config = dict(
    dataset='photos with spoken descriptions (Open Images, Localized Narratives)',
    image_size=24,
    horizontal_flip=True,
    hidden_act='gelu',
    mlp_ratio=3,
    patch_size=[2, 2],
    kernel_size=5,
    batch_size=256,
    epochs=28.1,
    final_lr_fraction=0,
)
Rows from block 4 of a small multi-label image tagger, named by matrix and row number. Rows with one number belong to one neuron. Each number is 128 + 24 x the weight over its row's rms, rounded and kept within 0 to 255. All counts start at 0. Numbers have three digits each.
After each neuron's rows are labels from the 100 images, of 14848, where the neuron reaches its highest value: "top examples" is what is common among them. Only what is clearly more common there than usual is listed. The data: photos with spoken descriptions (Open Images, Localized Narratives).
# fc1: MLP up (model.blocks.4.mlp.fc1.weight, 768x256), inputs 86-171
# fc2: MLP down (model.blocks.4.mlp.fc2.weight, 256x768, transposed), outputs 86-171

fc1.75:143136117115109143136146182157148120117117176111113142147139130111133132101144120079182107126125139087123113170083144159133120124110163132164156140111110132118118095122171126119153091068113124128143109122115129148131123147138141142100157141134138089123079140
fc2.75:183122098132139102113139096132142131122152154127158145144131109146114108124160107168079121090161129128126114156096133174159178106140133171120115156154148103120123145107134162151095149133167143146136154144136140136105130124159123145164147142127195182133122150
top examples: text has "text"

fc1.688:129144170127066096092140123109171095118101115121121136122146106122102097096129139115132128078135119159096088184146118114123123138151116149115114112129087182129107139092129158194152127101125204168115134107175109122137100166109090122121103150107138089211107151
fc2.688:139147153144137158104117139141115145159129168131164147132123136108156139116088138096133142143136141148146155136129122140070119132136148108104159154123114146136111135130166123089134117145112116140163128088149135168131116135096171111171161088080135144090131164
top examples: text has "wall"; text has "woman"

fc1.130:151134118106112178128087149136149143120114097116159107106158132150091121100097109122103169132184141141119138210122135143124117133103133124122124133115136089130114138137139105107120160151094168141136106150106114134146122208096082093130156154104169098132108151
fc2.130:118110180162124130115120174136144142137132114143126148137125147115133172135096131153141144084105120136117097158130128156115177127096147149087107111111157104081160142126099159107175113115099127141113109110142097134112176124146152096078097092119148129157092141
top examples: text has "man"

fc1.232:101140101120119124176114152190113121096121151097155135184098102169126130150142157129134153087130102106106149104119092154135098121073136155128121143120139140125123132118069093113127143143126153161111120142168123122122118154123127132113090160125110102145158158
fc2.232:094164110140134126159126149128127201108112137138150128143107099147130108104152123153100158133130123130112118103102145132101127111138171134124103104095177194109089113112155131136125109145105086140100136106118141067145115092114148104125141121140096149114110139
top examples: text has "trees"; text has "sky"; text has "road"; text has "buildings"

fc1.281:127111112126120131133122117097133117147104127147133160156114119108123109099115123127125086156126075114134115157092151149119115143151137102119141142124092097146109108119143109125139096044119124072092143112138121103139071143138095153114110141138129090148102125
fc2.281:130141095078176081080135149142110144127143135147143158148125082126147123125089108126117126159117158116106102147106123149154155105133119174146152124169110123135103111160163146095147112127146125121109134155146124105110143095156139147130133113088124133136122097
top examples: text has "text"

fc1.765:143130143143103124143088141156146107091126128139181097120159141110093122122115112143131126118137129120109078122120113143114117060112119138135107123134083155109113137145135136161128115148126205135115085178189127094160151137087054156135109139123111087154118129
fc2.765:138168171162122146133137133120148145100148161156174139142152116095132128161085117114132117143100130113118146117119130148098070127136097135142137151174105128113120109146185125108130094159111088140110119105197119148137124155103150105115141106075140128134123119
top examples: text has "man"

fc1.224:093113177108074127146113127168144139127108125126142119115146120109123113124156113120137144171111144152118075136149147136141031130116120144093095177099112171070077102122096139134140134115144167115145087147160141139129145135112108162119105138116119131189133151
fc2.224:114133121117135090108112107139180147167156209109132127124131129137131148120057180121140099130118125160158189127111121153116089151120098128134152115134154122096062123140190118104136131084126107163090161119154128144128115149110131100127157128126144155096090110
top examples: text has "standing"; text has "wall"; text has "holding"; text has "man"

fc1.35:118111116163162114119137119105147112079152154120126103092138082135115195117115125146139099130137125128127094130144156162146149128160092131117121133125132118155131114210137122109132142092163121130147126128171072145122113158133120167091166129140116140131146106
fc2.35:124102134100151121123137083140125114107099148125189168140123133120117140127103112154106113131122140069158133098116112121117092110138158145107142140125173102135106148186100074100130151113083119114163118092114120104112183135118176152164141081101111108137125134
top examples: text has "trees"; text has "sky"; text has "grass"

fc1.245:050138109170128104163088138147118129151118139107112112164129155173137185136114130151136103158110098123135115111114129116155134119123132142134131096130157117115113090137140118140062114101108177101102110159120124148103093138133126111124111146110088151131135137
fc2.245:130141165128116103106120083110079121129118134143083117104135115117100143129156169195115095140126125117150177142169145130138113111095148105141110111144122143157109176110132141126108089146128140125093104158144138132096096120088119135119177117099171126107156155
top examples: text has "sky"; text has "trees"; text has "clouds"; text has "water"

fc1.604:132137128134063119124101156149155154094130150106181106109127130093104123123109120115136111095111084169130069130137149114096097056096138139114107108146089153122137073126109054115133158134118131154100116100159176151120171102111084095109147135113111133112125117
fc2.604:154121170133113113114115119099101123172163136170142081097134148121154125097085136120162175165130113150159139126105138125111135141087112134108159121176123102119117134120155151120100144097131106185120132147131131139117149152160178123162114084058152132100107111
top examples: text has "man"; text has "wall"; text has "wearing"

fc1.69:089155187128080111154141161129180151142144136126094125151129160109132113206099165087103148086063085086119122157144141148122115124133134160124135122126133125136106112111117162123102125123119185137139104113171163120138104158079136137145140124111105146144108157
fc2.69:126110136143132140143108135133168188129128102134100133112099121142160120046136089123135106120146110152130116159132112117161140130106154148095141123124140112107131109129137113140135161099125083097153140105136130145149125123146118176135154153132126119155130064
top examples: text has "wall"

fc1.634:144111126136109113159170183114140130107142116148138109129148136094119114136073110101132122145097079123136159136148136104075143100151136130105168121125183083136162096100140149125107155143116119144123114115133140099140137130090109133121128141130113098109194100
fc2.634:137125126167150126101142073140145157094118148100113113154106110159086120129157131097136095085163114104110131109130145131146142110154123120112112134105148110110134138107102139134133136107107076128099092138120115111105142157142132120098137093166108114119141111
top examples: text has "wall"; text has "sitting"; text has "table"; text has "holding"

fc1.89:171108123096095104114121118102131146110101131146150124089121136106118121072123122151119151120163130196128132137113120114118119113132131147131144122158138153115132129105126122096118137142135163145119134113141121121169146144112138080113033103142105063196115080
fc2.89:160150133151121100164117113121114174149157156129204158112161178111105105111115103155170123140142129072150126138116174167156110156134126137147158116138159117167117133189112177137107117139116130139147102123161129127160161141108084118158120121079080120128155131
top examples: text has "man"

fc1.86:137160143151116140146133135161149136114118115136173156088108123145092135088124147105106135135097110105143110131055118162134114117139168114166157143128123107118133164168120088118131142124116122075119145129116109119147125097107095135113088117106126133138135113
fc2.86:134144155126119152077119137156115089125116093151124146145139159117110040142139135105138147102113144111104118160168113109075164104146116118075089149162171131172130147154139112135131153148165146112156166116106112187102130153146157128150088099146122115144111138
top examples: text has "sky"; text has "buildings"; text has "building"; text has "poles"

fc1.412:138166135142118172108147165135130089059121139121152136101135081108115134123132146128205111099137153159124101117144125165114109122164128092096129103136106111131100145155114098141134109144103132153103099118185090104106147114097086090105120138137114171128124118
fc2.412:079106161107063131102157126123114142146149129121080123084144117142147098123135121074146131123130144127150177102118110085145141092126130122109123089115137152162140116127111158123100165148146144134109119117110124185117160109136115103137115103130114165122120134
top examples: text has "standing"; text has "people"; text has "holding"; text has "table"

fc1.96:117095182119134150136142155155126127116132168124129077133154134119147152144123092166136111140113152178128106122114097175112127115099123138078110129132118146123127123148125121118102154094111152132096120140103108111106143149136104115122133138087129107156123134
fc2.96:110095149107114136093136117139120103129160139182125133129122172114155128130123081190120161122112121110112125133138084130137087160162137152131105168135140084131164131106139119178088132121159077185145116119118077089115127152103137118104090107131156133101129146
top examples: text has "standing"

fc1.668:134142109126164154172150152133128124066136140149087123115107111125111128113117116125165126134146157150124120114140125113141125111193112141124140200130136126119128131130094143136131131130127115109166123131109068103151133133114130146114111156111086170113143136
fc2.668:119131114117110106131155089124109147151143143052107104152126132131165131102139118108124114096117153100097121127131158145163115130136095121100120136112141116123132139136118104142094113109150161126163124141132106094097105180122091114099085138115166112109144141
top examples: text has "people"; text has "sitting"; text has "table"

fc1.279:131109140155091120198103137159132138127103100156117133122144109112134148115133127121124109146171122110132154135110098151144145128134187135142141117120158116131138120116148149140121116070130130124175131135128113156152118138116129069118150124114137121160121150
fc2.279:115129127133151096132127106137108132179115123146138105148126115130149108121082165134107147155176119103185216119111138095110084110129077116140141127134108144099139078135134086089119143145127123105119160132140109134112122148152126107141136118127139155119115139
top examples: text has "wall"

fc1.383:093118132121161145179124104099087098105112159136105147094099106102120161116192119121183122118146152088108115137141163125092113137107102113150158140161131128130114100161110079143140138130152122116132153131133146147121118140106093132094152084148100113155133157
fc2.383:114128138115104120103151087149123110171119094145139118100111121122141090126101110098118122132139128127106136123143136122129147141124137137129102110140136144103159166127119124106127176112111149071125093173142096146099112124120156175187118152149143105123111107
top examples: text has "grass"; text has "plants"

fc1.735:154137143129115131102141169146098130130151138138106122123138114149130142124095120098146101128155145128100074124167153165118070096088115121125118141163118122062106142136125118132144161098114128154110099095074101109113119112110132129110149094131097145110102113
fc2.735:097132093076097100096153101142164121139126149130086138154067156142141153100096145092092117105120149142157162115103105076143108143094100122128148147057088179120060100108167121109107132104147130120124145130143127141130153118084121102155117115143169132111116134
top examples: text has "standing"; text has "wall"; text has "sitting"; text has "holding"

fc1.2:137132127116146140087145152115160122136124131139086122120149115067123109119133121135138118130134128147146112207114113133118143107125160126114131147108117136134154118118160108104120135110099149121130121156127129094156157150066024140116168089137125133080111175
fc2.2:158140143090121150147131094132129125109112098155102137128097083109118114084117129114106114152199166149122115133126156141140107162131158147095110140130118082130154150140147123119126133145101155133118089165128125065138140111090175126078119126100107089119124139
top examples: text has "sky"; text has "trees"

fc1.739:110151113153127137158165144130133140125115139146130143069139152086113145140086088117116127145162090135111142148104121128114127156083143161109180163151176118125109138139130157123126154106096152136113114098148157134164130151122134146126105102077095170122127126
fc2.739:097119130155181155126122117164094151128137186094125119194150127137134102148083129142117152150129171132147143098079132124136134129160150157122123149091135130118116096112136144129120115087120093115123118106117105084115128118122064106109089159156106135111100140
top examples: text has "sky"; text has "people"

fc1.77:099132118119105126097095126144197103144118102105143119138126119130099139112155094093135160137129145131109067113118128130107136166131162142114114124120110163109150134137102113225148153128100187135140117160204126146133085114093114150113124121082155194161139134
fc2.77:094126135132127151095116153153163151137130120147140098139110099168107138160100126098099102116151104168144139113146107119084121127121196079089179159083129147123103087127158145122129131108120120120186123109113154112072136102137191112151157102100141138146125123
top examples: text has "wall"

fc1.336:136134152135104170121147141146126149085123155114140123125139126141087121134111141089135141105106124118085121117097127130137109140099174143108106172156086109144121120156112128112121107135138147145117148124115079122165153153136130091105160138146135113134117133
fc2.336:110124102124163136150101132108142159144122134118139109131127121132116141128104144086138109102105142138103160123106082154130073076136129163109134129118105106142139110143109138095152155132108154134123122138156074110145096149120090126098111093161130144088147125
top examples: text has "people"; text has "standing"; text has "few"; text has "buildings"

fc1.544:136194176152153138101103108144124139111105134111112110075165170125136167141141128135137070104158143161119088132120096146117109127135114129104109114169096143127091133168114104127150120108091133128088125133121085105149139105130156063109146127092109141126137151
fc2.544:151136112144081137128163131110129126129082121118124131125140160161160070133135101114124115152169132108131101156158154123106131150112139136139114121121122104069101115123111113163112100141119131115123116112137157111134097133112135165161156152135150131122122128
top examples: text has "wall"; text has "table"

fc1.157:104161147144126095107129123122116128129113130138118080122143153111096139146104091128103121125120141194103109188121124117128134115088127121135124129127139126156108131146117078136098126117132157093143129119127135195157149106127149142134112141055130130196119132
fc2.157:126099144170073143112094088144116112192139106170096102068126110149123101122140129120143135121138128148176105117177157137128106142117129120142123105117140145098132102153103167156127185135148097089153170101107109165105145140089157119093127130144145108145116151
top examples: text has "wall"; text has "table"

fc1.714:111140128135129124123127130120122144147176169108154102138123112123092125129119147129143088119121096132110068159107095105150145081129165117127108091153089152142179095112134080129119132137119168109116147110111125168113103148127094154138171169096119116119176143
fc2.714:156121159104153124124153136107091129128148145154160068128113150126159130175090121133126148154122122154130138118114146142086170118092125131140178118162121122159127124126157127100110141117127100126128108110122131164111159130188171137165149090076139126124142122
top examples: text has "man"; text has "wearing"; text has "woman"; text has "black"

fc1.474:128161133128111187114119120116111149110117149109144097161157109165091144122125078106103145146137106142130126191137098141126117140152091136112117109129124121109119076142143094122099106101060138101116141128147142155148130157121138184122116181147127140115098133
fc2.474:091130120104083116160187128098118126095150139109128162121140125103142162144157120143112147118150137120165099098156121104151158147115107148131124112104132149137100161126155103089111105113133142145117094118131162133126161071125089162117104115070120124141153128
top examples: text has "text"

fc1.745:141143152132104116179112165129119153078114115107143146101095121118104118104107141169140167099145125174120078106134126132087113096133152115074108080179121113143106139098071166168108147099094112142119138125099166121122106108118099116125095101121132127140122118
fc2.745:126143116107123098145126105156128118174135152124120124151090140116132141138082131122123150104185125109180193122123098124112118113084115106103121091119134136099078112127159127159122118135155140062129101134105130135087126130128122131131117129119145062096141135
top examples: text has "people"