python train.py --model="multi-label image tagger" --dataset="photos with spoken descriptions (Open Images, Localized Narratives)" --train_examples=203450 --image_size=24 --crop_scale_min=0.5 --horizontal_flip=true --arch="convnext" --isotropic=true --norm="layernorm" --activation="gelu" --mlp_ratio=3 --inner_norm=false --patch_size=[2, 2] --layers=8 --width=256 --kernel_size=5 --num_labels=250 --init="small_normal" --residual_init="scaled_by_depth" --optimizer="nadamw" --lr=0.001 --beta1=0.8 --beta2=0.95 --eps=1e-08 --steps=22300 --batch_size=256 --epochs=28.1 --lr_schedule="wsd" --decay_fraction=0.3 --final_lr_fraction=0 --warmup_steps=2230 --weight_decay=0.2
Rows from block 5 of a small multi-label image tagger, named by matrix and row number. Rows with one number belong to one neuron. Each number is 128 + 32 x the weight over its row's rms, rounded and kept within 0 to 255. All counts start at 0. Numbers have three digits each. After the name is the row's rms in percent of the matrix's.
After each neuron's rows are labels from the 100 images, of 14848, where the neuron reaches its highest value: "responds to" is what is common among them. Only what is clearly more common there than usual is listed. The data: photos with spoken descriptions (Open Images, Localized Narratives).
# fc1: MLP up (model.blocks.5.mlp.fc1.weight, 768x256), inputs 0-85
# fc2: MLP down (model.blocks.5.mlp.fc2.weight, 256x768, transposed), outputs 0-85

fc1.222 102:174120107163157138116167104099219156106085117149115133127134188116117125123102171151089101088124119119120145080157129090100113102137132104129106110144118119078129169158156123162137089131085127098144159120171125040100079155112187154086170131193115116136129115
fc2.222 104:165112095107169150177161121156066152200124130110116119118095115155086153055114143104105104142195150137066124164072126139115091109094166223123162195143079127179145089125165139124105062135117088156167145127124077165154117133154110119126108129132108113161095087
responds to: text has "wall"; text has "sitting"; text has "table"

fc1.280 099:114127126145131097070097119146132104087148191133166137151162123152092116150122217142129137145090119110095101110153116161156134034171155066156126117189210103137140108128120140106064168168076080137195111133087096135107141133146189148097132101131108088157145119
fc2.280 092:154136085082116094151116133149093114121184082095120137199097126192181136070142124100159167099135226131150099166126148119087119105038087071163146109136163115096177090169101156111227168044161151113089092137161154065110102129149165142115143108166061173092111150
responds to: text has "road"

fc1.648 103:090148083125150129130123090068124128165111145106104139094173150088165143101125172170120142089159124169135135072130157118180116128133116086045164103122168131099125065144167110158029160145182161135121126127084106110140114121104145142122175118131138113115120094
fc2.648 108:164144133175145105065123045121123108105134122157119119109117102114118139120129062127127154206083080131108166140096164052085104127148115136178128158169098126144135200125103157130070137202087163202122102129195145185134142138134104102094077142099139137143179157
responds to: text has "table"; text has "sitting"; text has "chairs"

fc1.186 099:146145077145106098186145162133099153159108142130137120104185113104104147070096114147143146068095119138097146143084180099152119169116119140089107131123113138164127150220105134112155189136137148144133117134138163139150180114088140167153101121149077208108151120
fc2.186 101:116042096162131147176181123148166133133089118132146194127120097180095094149170134140085133092138079080107119095111133113193156109199132082097134159108150167102151129088139140121165167119156068122123074184128115147142139122082182158107172135076108100121063116
responds to: text has "wall"; text has "holding"

fc1.504 102:080100132132113111144149154131125151099139099168136163100105097087145183154088110113172131120151109195214183158136146122104095105170146138096061120074162195124070077149116135178152103128133174122146158111105147184103077132142105146124120134119094095135138117
fc2.504 104:105174156153107086052085181156153117168141166109167166169122152173081151099094141147120151103099132215152127097157073079132105121127129183123131092191119166084106089083120102148088076097142170164115140126182119137059139170097153159136086077121163117131161127
responds to: text has "table"

fc1.109 097:128134069140138160149111178117149160074115162154132042085147083130168100107136097088119124157156092134125152139130159111114133138166130127163141153155095120118173101125084102168159154115116119152129079181052133117154096117158185141158099094077142165173099158
fc2.109 091:079172098152120127149078060158125120151160106122164082078084070166075125081173123151152110126093138131095103095121158159129167143134140116154127125126152112102208128153157149105113167157113110080169165133127100157084119123151097089091130171084145115179112115
responds to: text has "woman"; text has "wearing"

fc1.746 094:161072076101146072146128090118142122104117136147108111101104135124097096079134110142088151157119133082087112125110113107071128127135133160145104081100147133129109145186105123125152165189109131114179122131124150086144189132183099106158140104128104099138116155
fc2.746 096:176095101120085132117108087075160144159100115165129084114122112117147106073153105129172196131119118091053157116059130088151152075133143085141145085126103103155147115124183158121136122093114147129184135119129101102126155148210100115116144109100179136131113114
responds to: text has "wall"

fc1.249 099:127113094132175142111131054099138157155099165140125138102160104072098113129113134203149117078122116175140068186106168115174128111094029083125120121111151136144134146144164110123030160148112134129119167124096094129142170142094185140095116132143111187132127148
fc2.249 093:113060130146125121126100114142122132087127131110111185120124122092145121127125092115128111187095086119116149049089136104087120088171165186145155158096089094181129162158145096164182139163144127141120157095159080141133101170144167119107118163130173182131197092
responds to: text has "table"

fc1.563 093:157119083132250153166114081118150069116113175151096140064097080135123120153135153153095158088123136117106184136121122125141134171159122080144097178153177140098200162118168105118056142180092061113147118125090061039125178172154144088121132090157102105125110149
fc2.563 102:126051163152104160062129098090156084146126111101181121107148142101114167149132187113120137146127134103113120104140128141113128105118166113102145120069144112109135115138110150114060135125155199189150165112171094116114126149141129151100090067132108148138149131
responds to: text has "table"; text has "food"

fc1.573 105:107131165149137124116111126142116123082133158130159109079151136140173074120120151149095100098128121156124134157108118091091093099164118115116133113170133135097093096137194126078053102132144101118094107147066149148090111135137184204111061139066187153162116118
fc2.573 090:101131151198118111109110158150129099098134134095144156136093160121101136122086180178073120124096112082070157161114144096196156145187161124125131185114116154109070104148161101153106144137138108106090119133164182113125123153070163102213124138081137107199147183
responds to: text has "people"

fc1.744 097:167207171116161150105144142141087133110126096129158123067114112110112069102149137173049157105138070140154085136103101111079123124133179175118094180196167185112121134101085113138041152141165174151130137097161154098124116128132168123132135069106154051128110200
fc2.744 086:093154161159154093165122115120148096114075164100115190140110123161130193078091092123137137129134108067187113123133121100150118062115142154204136137113078139170083142128128121118119121188111105142197110095147136111184148088171200108177118106122141153164170108
responds to: text has "woman"

fc1.295 103:180170031156136121114159084106120131097122128114134119146124128106127147103122111156150168138015114126124144067108141114146110111121061139144106096141108133073152108170143151090164144103130132142164128137126157139096083161106108171169169115067076115174156177
fc2.295 116:111141132123142115195143109119137126056152116168086190150160106255117111059094135134097057098121087137154085124159129108137132146101107143093151154127122148146177114148130151115130168110097097085070096123126102160146118120119120153149094036083101165130175154
responds to: text has "standing"; text has "grass"; text has "wearing"

fc1.509 110:133139157119136116166087094118171112124137112098125138135131160034103126124128162084069160111104136156103154140096100094141130178165100123165103112127123134076156130104094154141141126164100168107129174220097105118081128105149210200088174093157170142165127072
fc2.509 111:144113094141127161162154070183201135108105172128115147165095078153093115103153097065131152079096142172108115121140154158118124148140178113096134111123047140122183150158121165165166071172179121110133131222160100059141149110099144137153157142153143153099126108
responds to: text has "woman"; text has "wearing"; text has "smiling"

fc1.705 099:091152035123169094121145130103097115121089163133113088166164106137073185141113162127160103157140095151163078207119165122149091103131120102061143141082185131130103125140121220122070162117100098113092069129177172140092125188131102131124196161160119115131152120
fc2.705 093:108074078136125144131137095126128156100127186101102110068163107172068080141157101086147096082161183078106102161133177162100110134130191138091068175080191123050137143114111196182114077139137184117193116142138110089161103125047100136110147132142130135140158142
responds to: text has "table"

fc1.734 103:206100060115136092133180134105126138128128066159070147119148094091146129154157117166123166169124107133165080148160190108122124135105120137101066144144069137117116131154099135171163148114129134139172102160184157091165075110132099146096162142137056074085132134
fc2.734 095:141129103153124116142110129089164108071097132100162085139097077140086137145129100101116100108100129083121154173064193088187115174165151148109140176086155161070097101140150136123131143123102139079151121126074117111164145096159073115160180110080067173161130074
responds to: text has "standing"

fc1.381 097:139200157017123099158059163136109119120083148135149134082170131094165096119126157153131178119122157122153172142064119099129120124126163125137139095129129103046074123139154119143142134124174125102123107136134115145115186098143156144076093102119205140134067139
fc2.381 099:137183156162145096121158104116119124120075150109088137100107137128114148096121140129136092138116141160149155161088165146141118063188123149148090123159127157122132122108134145122116215106143141137095123124109133132123062128127175129118130088112099169148128134
responds to: text has "wall"; text has "two"; text has "wearing"

fc1.88 101:135138130046132117162191159169163040158100133110098138153172155113104166141128173118109094155127123146124142137155101141180109079170130105137124119161081132060109130147160163091098103163136156146144134142143124106102123176149130187132133123094079081156139111
fc2.88 101:137148096107126067140072086049186157136156103123111139118121118082137061146086088127103128102098086125111112105099182090118108141154114167101101169131130166136139145128127053158082078156110174171138103137133101101139164190186148155151091130083141162115153146
responds to: text has "wall"; text has "table"; text has "sitting"; text has "woman"

fc1.260 103:167229103124137078108174072136113133063123079124173127090098119106064118106134173133058183144085118124155114129126168079136129171151154200161143105083132145124105133158119147189151084117145114111102103148131129100136100129121152099139120094119098118119105145
fc2.260 106:132101122156154110145151186107117144111153135149133135109128157160121098102097148116117078101114102140147064147089137071168140107160108175170096157130084125157091072160105072174161111120161107148120168114105143129183135134140152078130122125093114137187154126
responds to: text has "standing"; text has "grass"

fc1.331 104:141175163156138183107186122139100128091092091144100138056102142111090106137140174134056106120135133097090101080140128101086123139111180139090163159116105145092110084161131127137132148130184168135121115100134153154140125178130177134141099158075129121171078135
fc2.331 107:120178162118112103172134182150063141111141155088135193120120161201135149157160115095144127164107165162126120168145073088139124148149181164122143080134149146128087102136178126142135096106098120107164082038113091144177108098147150142116113179111107142167150120
responds to: text has "woman"

fc1.522 102:177114162127125130139121119102129128106093131129148057150118094108177094158113104095064126152149108149116154133140118131172108163103129201198137174144115130128100156126159124145113097125188117146129118152083123117094139176131141112097200102113167116142109125
fc2.522 101:117146171171169069155128091153132106072132118127104108113150114152049160151120122077088105162097141116087155163107168091120087132153137141176165161084115180143142100131139113112148180127150106134126106156119105118131058168169149098108126116071112159139112143
responds to: text has "wall"; text has "people"; text has "sitting"; text has "wearing"

fc1.104 097:205091092164147137131111159131159141168121085098112166105143098125104156117145105136167144107141156123099163091147138111089132124147117158147136120082119121105148134129123124084133189156115106169130145110148127125149137141136125136201165065093051080124151167
fc2.104 102:166072113119142152202132218100096126110091184099151198157134115190108056136144128126091078098181108127171068170153087114158151151125138130116141145178078094137126092126100122133168150157170101072142135141142094141155162127146172177180097074101134083113131127
responds to: text has "grass"

fc1.94 091:163174144117093130155131160117216169114134190180123149135140184136139150082129153107151153057143134113128131114105134096148147099117146124164080111125125149117074143116199141168118124162143180136119116145145163145152165123120133140177113126146128133146144147
fc2.94 098:128151122095134140149137100119115126102134051102144133146147130118136130066117101044169140155156156143147131111122139117134130082101083127085120249122096135124136136145089144144143116098127161186100146090153158137124066086077118147165162088116127173078148108
responds to: text has "woman"

fc1.225 093:247099117110113133140174078152129167081114111141120104177148136108125157164137060093125106122066089098126150170112186125145067108143101099101134077065143140123139155123106139159100103190182124150117107178161167126141133112137103155140130155149147096119119114
fc2.225 084:136165114177154137160089162110116103155105075149120136107113092094097151169135097083111132135148121108168152091135141105118134090112120135143060095109187108141143163114069142108162074115136082123174103093161113110096177136137087092100187172142095134143140039
responds to: text has "grass"

fc1.513 100:183181157149125045121169152110127147066133107121130112140182111086127136082169106125151158108129140140130142099150127093105120096160134147099070116111137147105107177137117118152122168127122135145116103086171163144149126188173101162104105096072180120129083133
fc2.513 115:180115175079151097196109151157135154088153225128128188110176144172131106078105094167118115184134140158152142141171085134182169131147127112141144176197132133131163123143156117120142141099106128133100100101195106162160142075116111112157102101094140129090102113
responds to: text has "people"

fc1.758 100:221188189096159129106170131150095098159133125148139093047146088065136166094103217118120126105131108054174058104083128112083138118076168167112138132068120137162112120111149092164151150107092121152110112146132102120129080196112152141144129141108187155159176158
fc2.758 093:161094128137183126145130182142115139102086140116081150069114124153148147114163148082131116112122122135091137075054141117141109086124083095163063180081157144088170144101084087113151179179114077136154156154097122123112124136101178110150117124128138102167179123
responds to: text has "people"; text has "lights"; text has "table"

fc1.747 101:160131139141164125141092084094122146163115110087103143067111153079160097065137173131141116119140083129099169046203137112153097127091128145136117144102098118156175156153128029160148176142127136123119061105121096137086156100217135118123154096157191107112143118
fc2.747 109:185151124158099109173060111147155156119156132101145137113134093136136117078089153205099169111139195110120160096094176105081134070133123133144114148080141113131171117127126152094195163161085144181141125137177146129153126077086118139103149112159060134115076141
responds to: text has "road"; text has "buildings"; text has "vehicles"

fc1.452 102:070112081134152137184151165111118151143113138109085160068130138111111173075110126148121136123087073138141083103098119133126105169128052120151062133054184177176114171139124150155153110090110113116114099117203164062110142151132086114135187177179118095134158141
fc2.452 100:173153132142098171108177143113140142130079105123120168121129117177095103113108114067121127056118087111142179190111164069125136164153149121091124169106117137099105146138176141120084155114159122176185116127136083107151130157107093186072168144069138123153153105
responds to: text has "table"; text has "sitting"

fc1.557 109:201137091089139097130132058131123077105146150175159131129120075129116111116155096128106186156077089120154117133101210105122086095145153130084086115110194165130136087145120129163141120147127159116128151186119150132161091178094134120126178095107072128074170149
fc2.557 119:102128144107174080127158163130153130052170121124107121125129093146062127107147067169065119136105122158132119168132137058162161200076153086176164183120178099107164113205101140136123129130132149085108138128116134161121110092115084114161091047098095183174107183
responds to: text has "standing"; text has "holding"; text has "people"

fc1.538 111:154170106104167143126191193182150145138107099118111063166109073135169169122101109183131120159130146100153142092141089101149105142150119157080055107160069113122118114124115183094157117125168106110135076138061145110183183147120132173097162075119112136114101122
fc2.538 112:153085100166070106179208125178102134178127156111146110108140141144102183152136075049130116144153171153125143126103105166113138143086152138135135117091150076115129115149133150133135146108132162139165127128112156130138122111097113111087107182138107085139106089
responds to: text has "road"; text has "car"; text has "vehicles"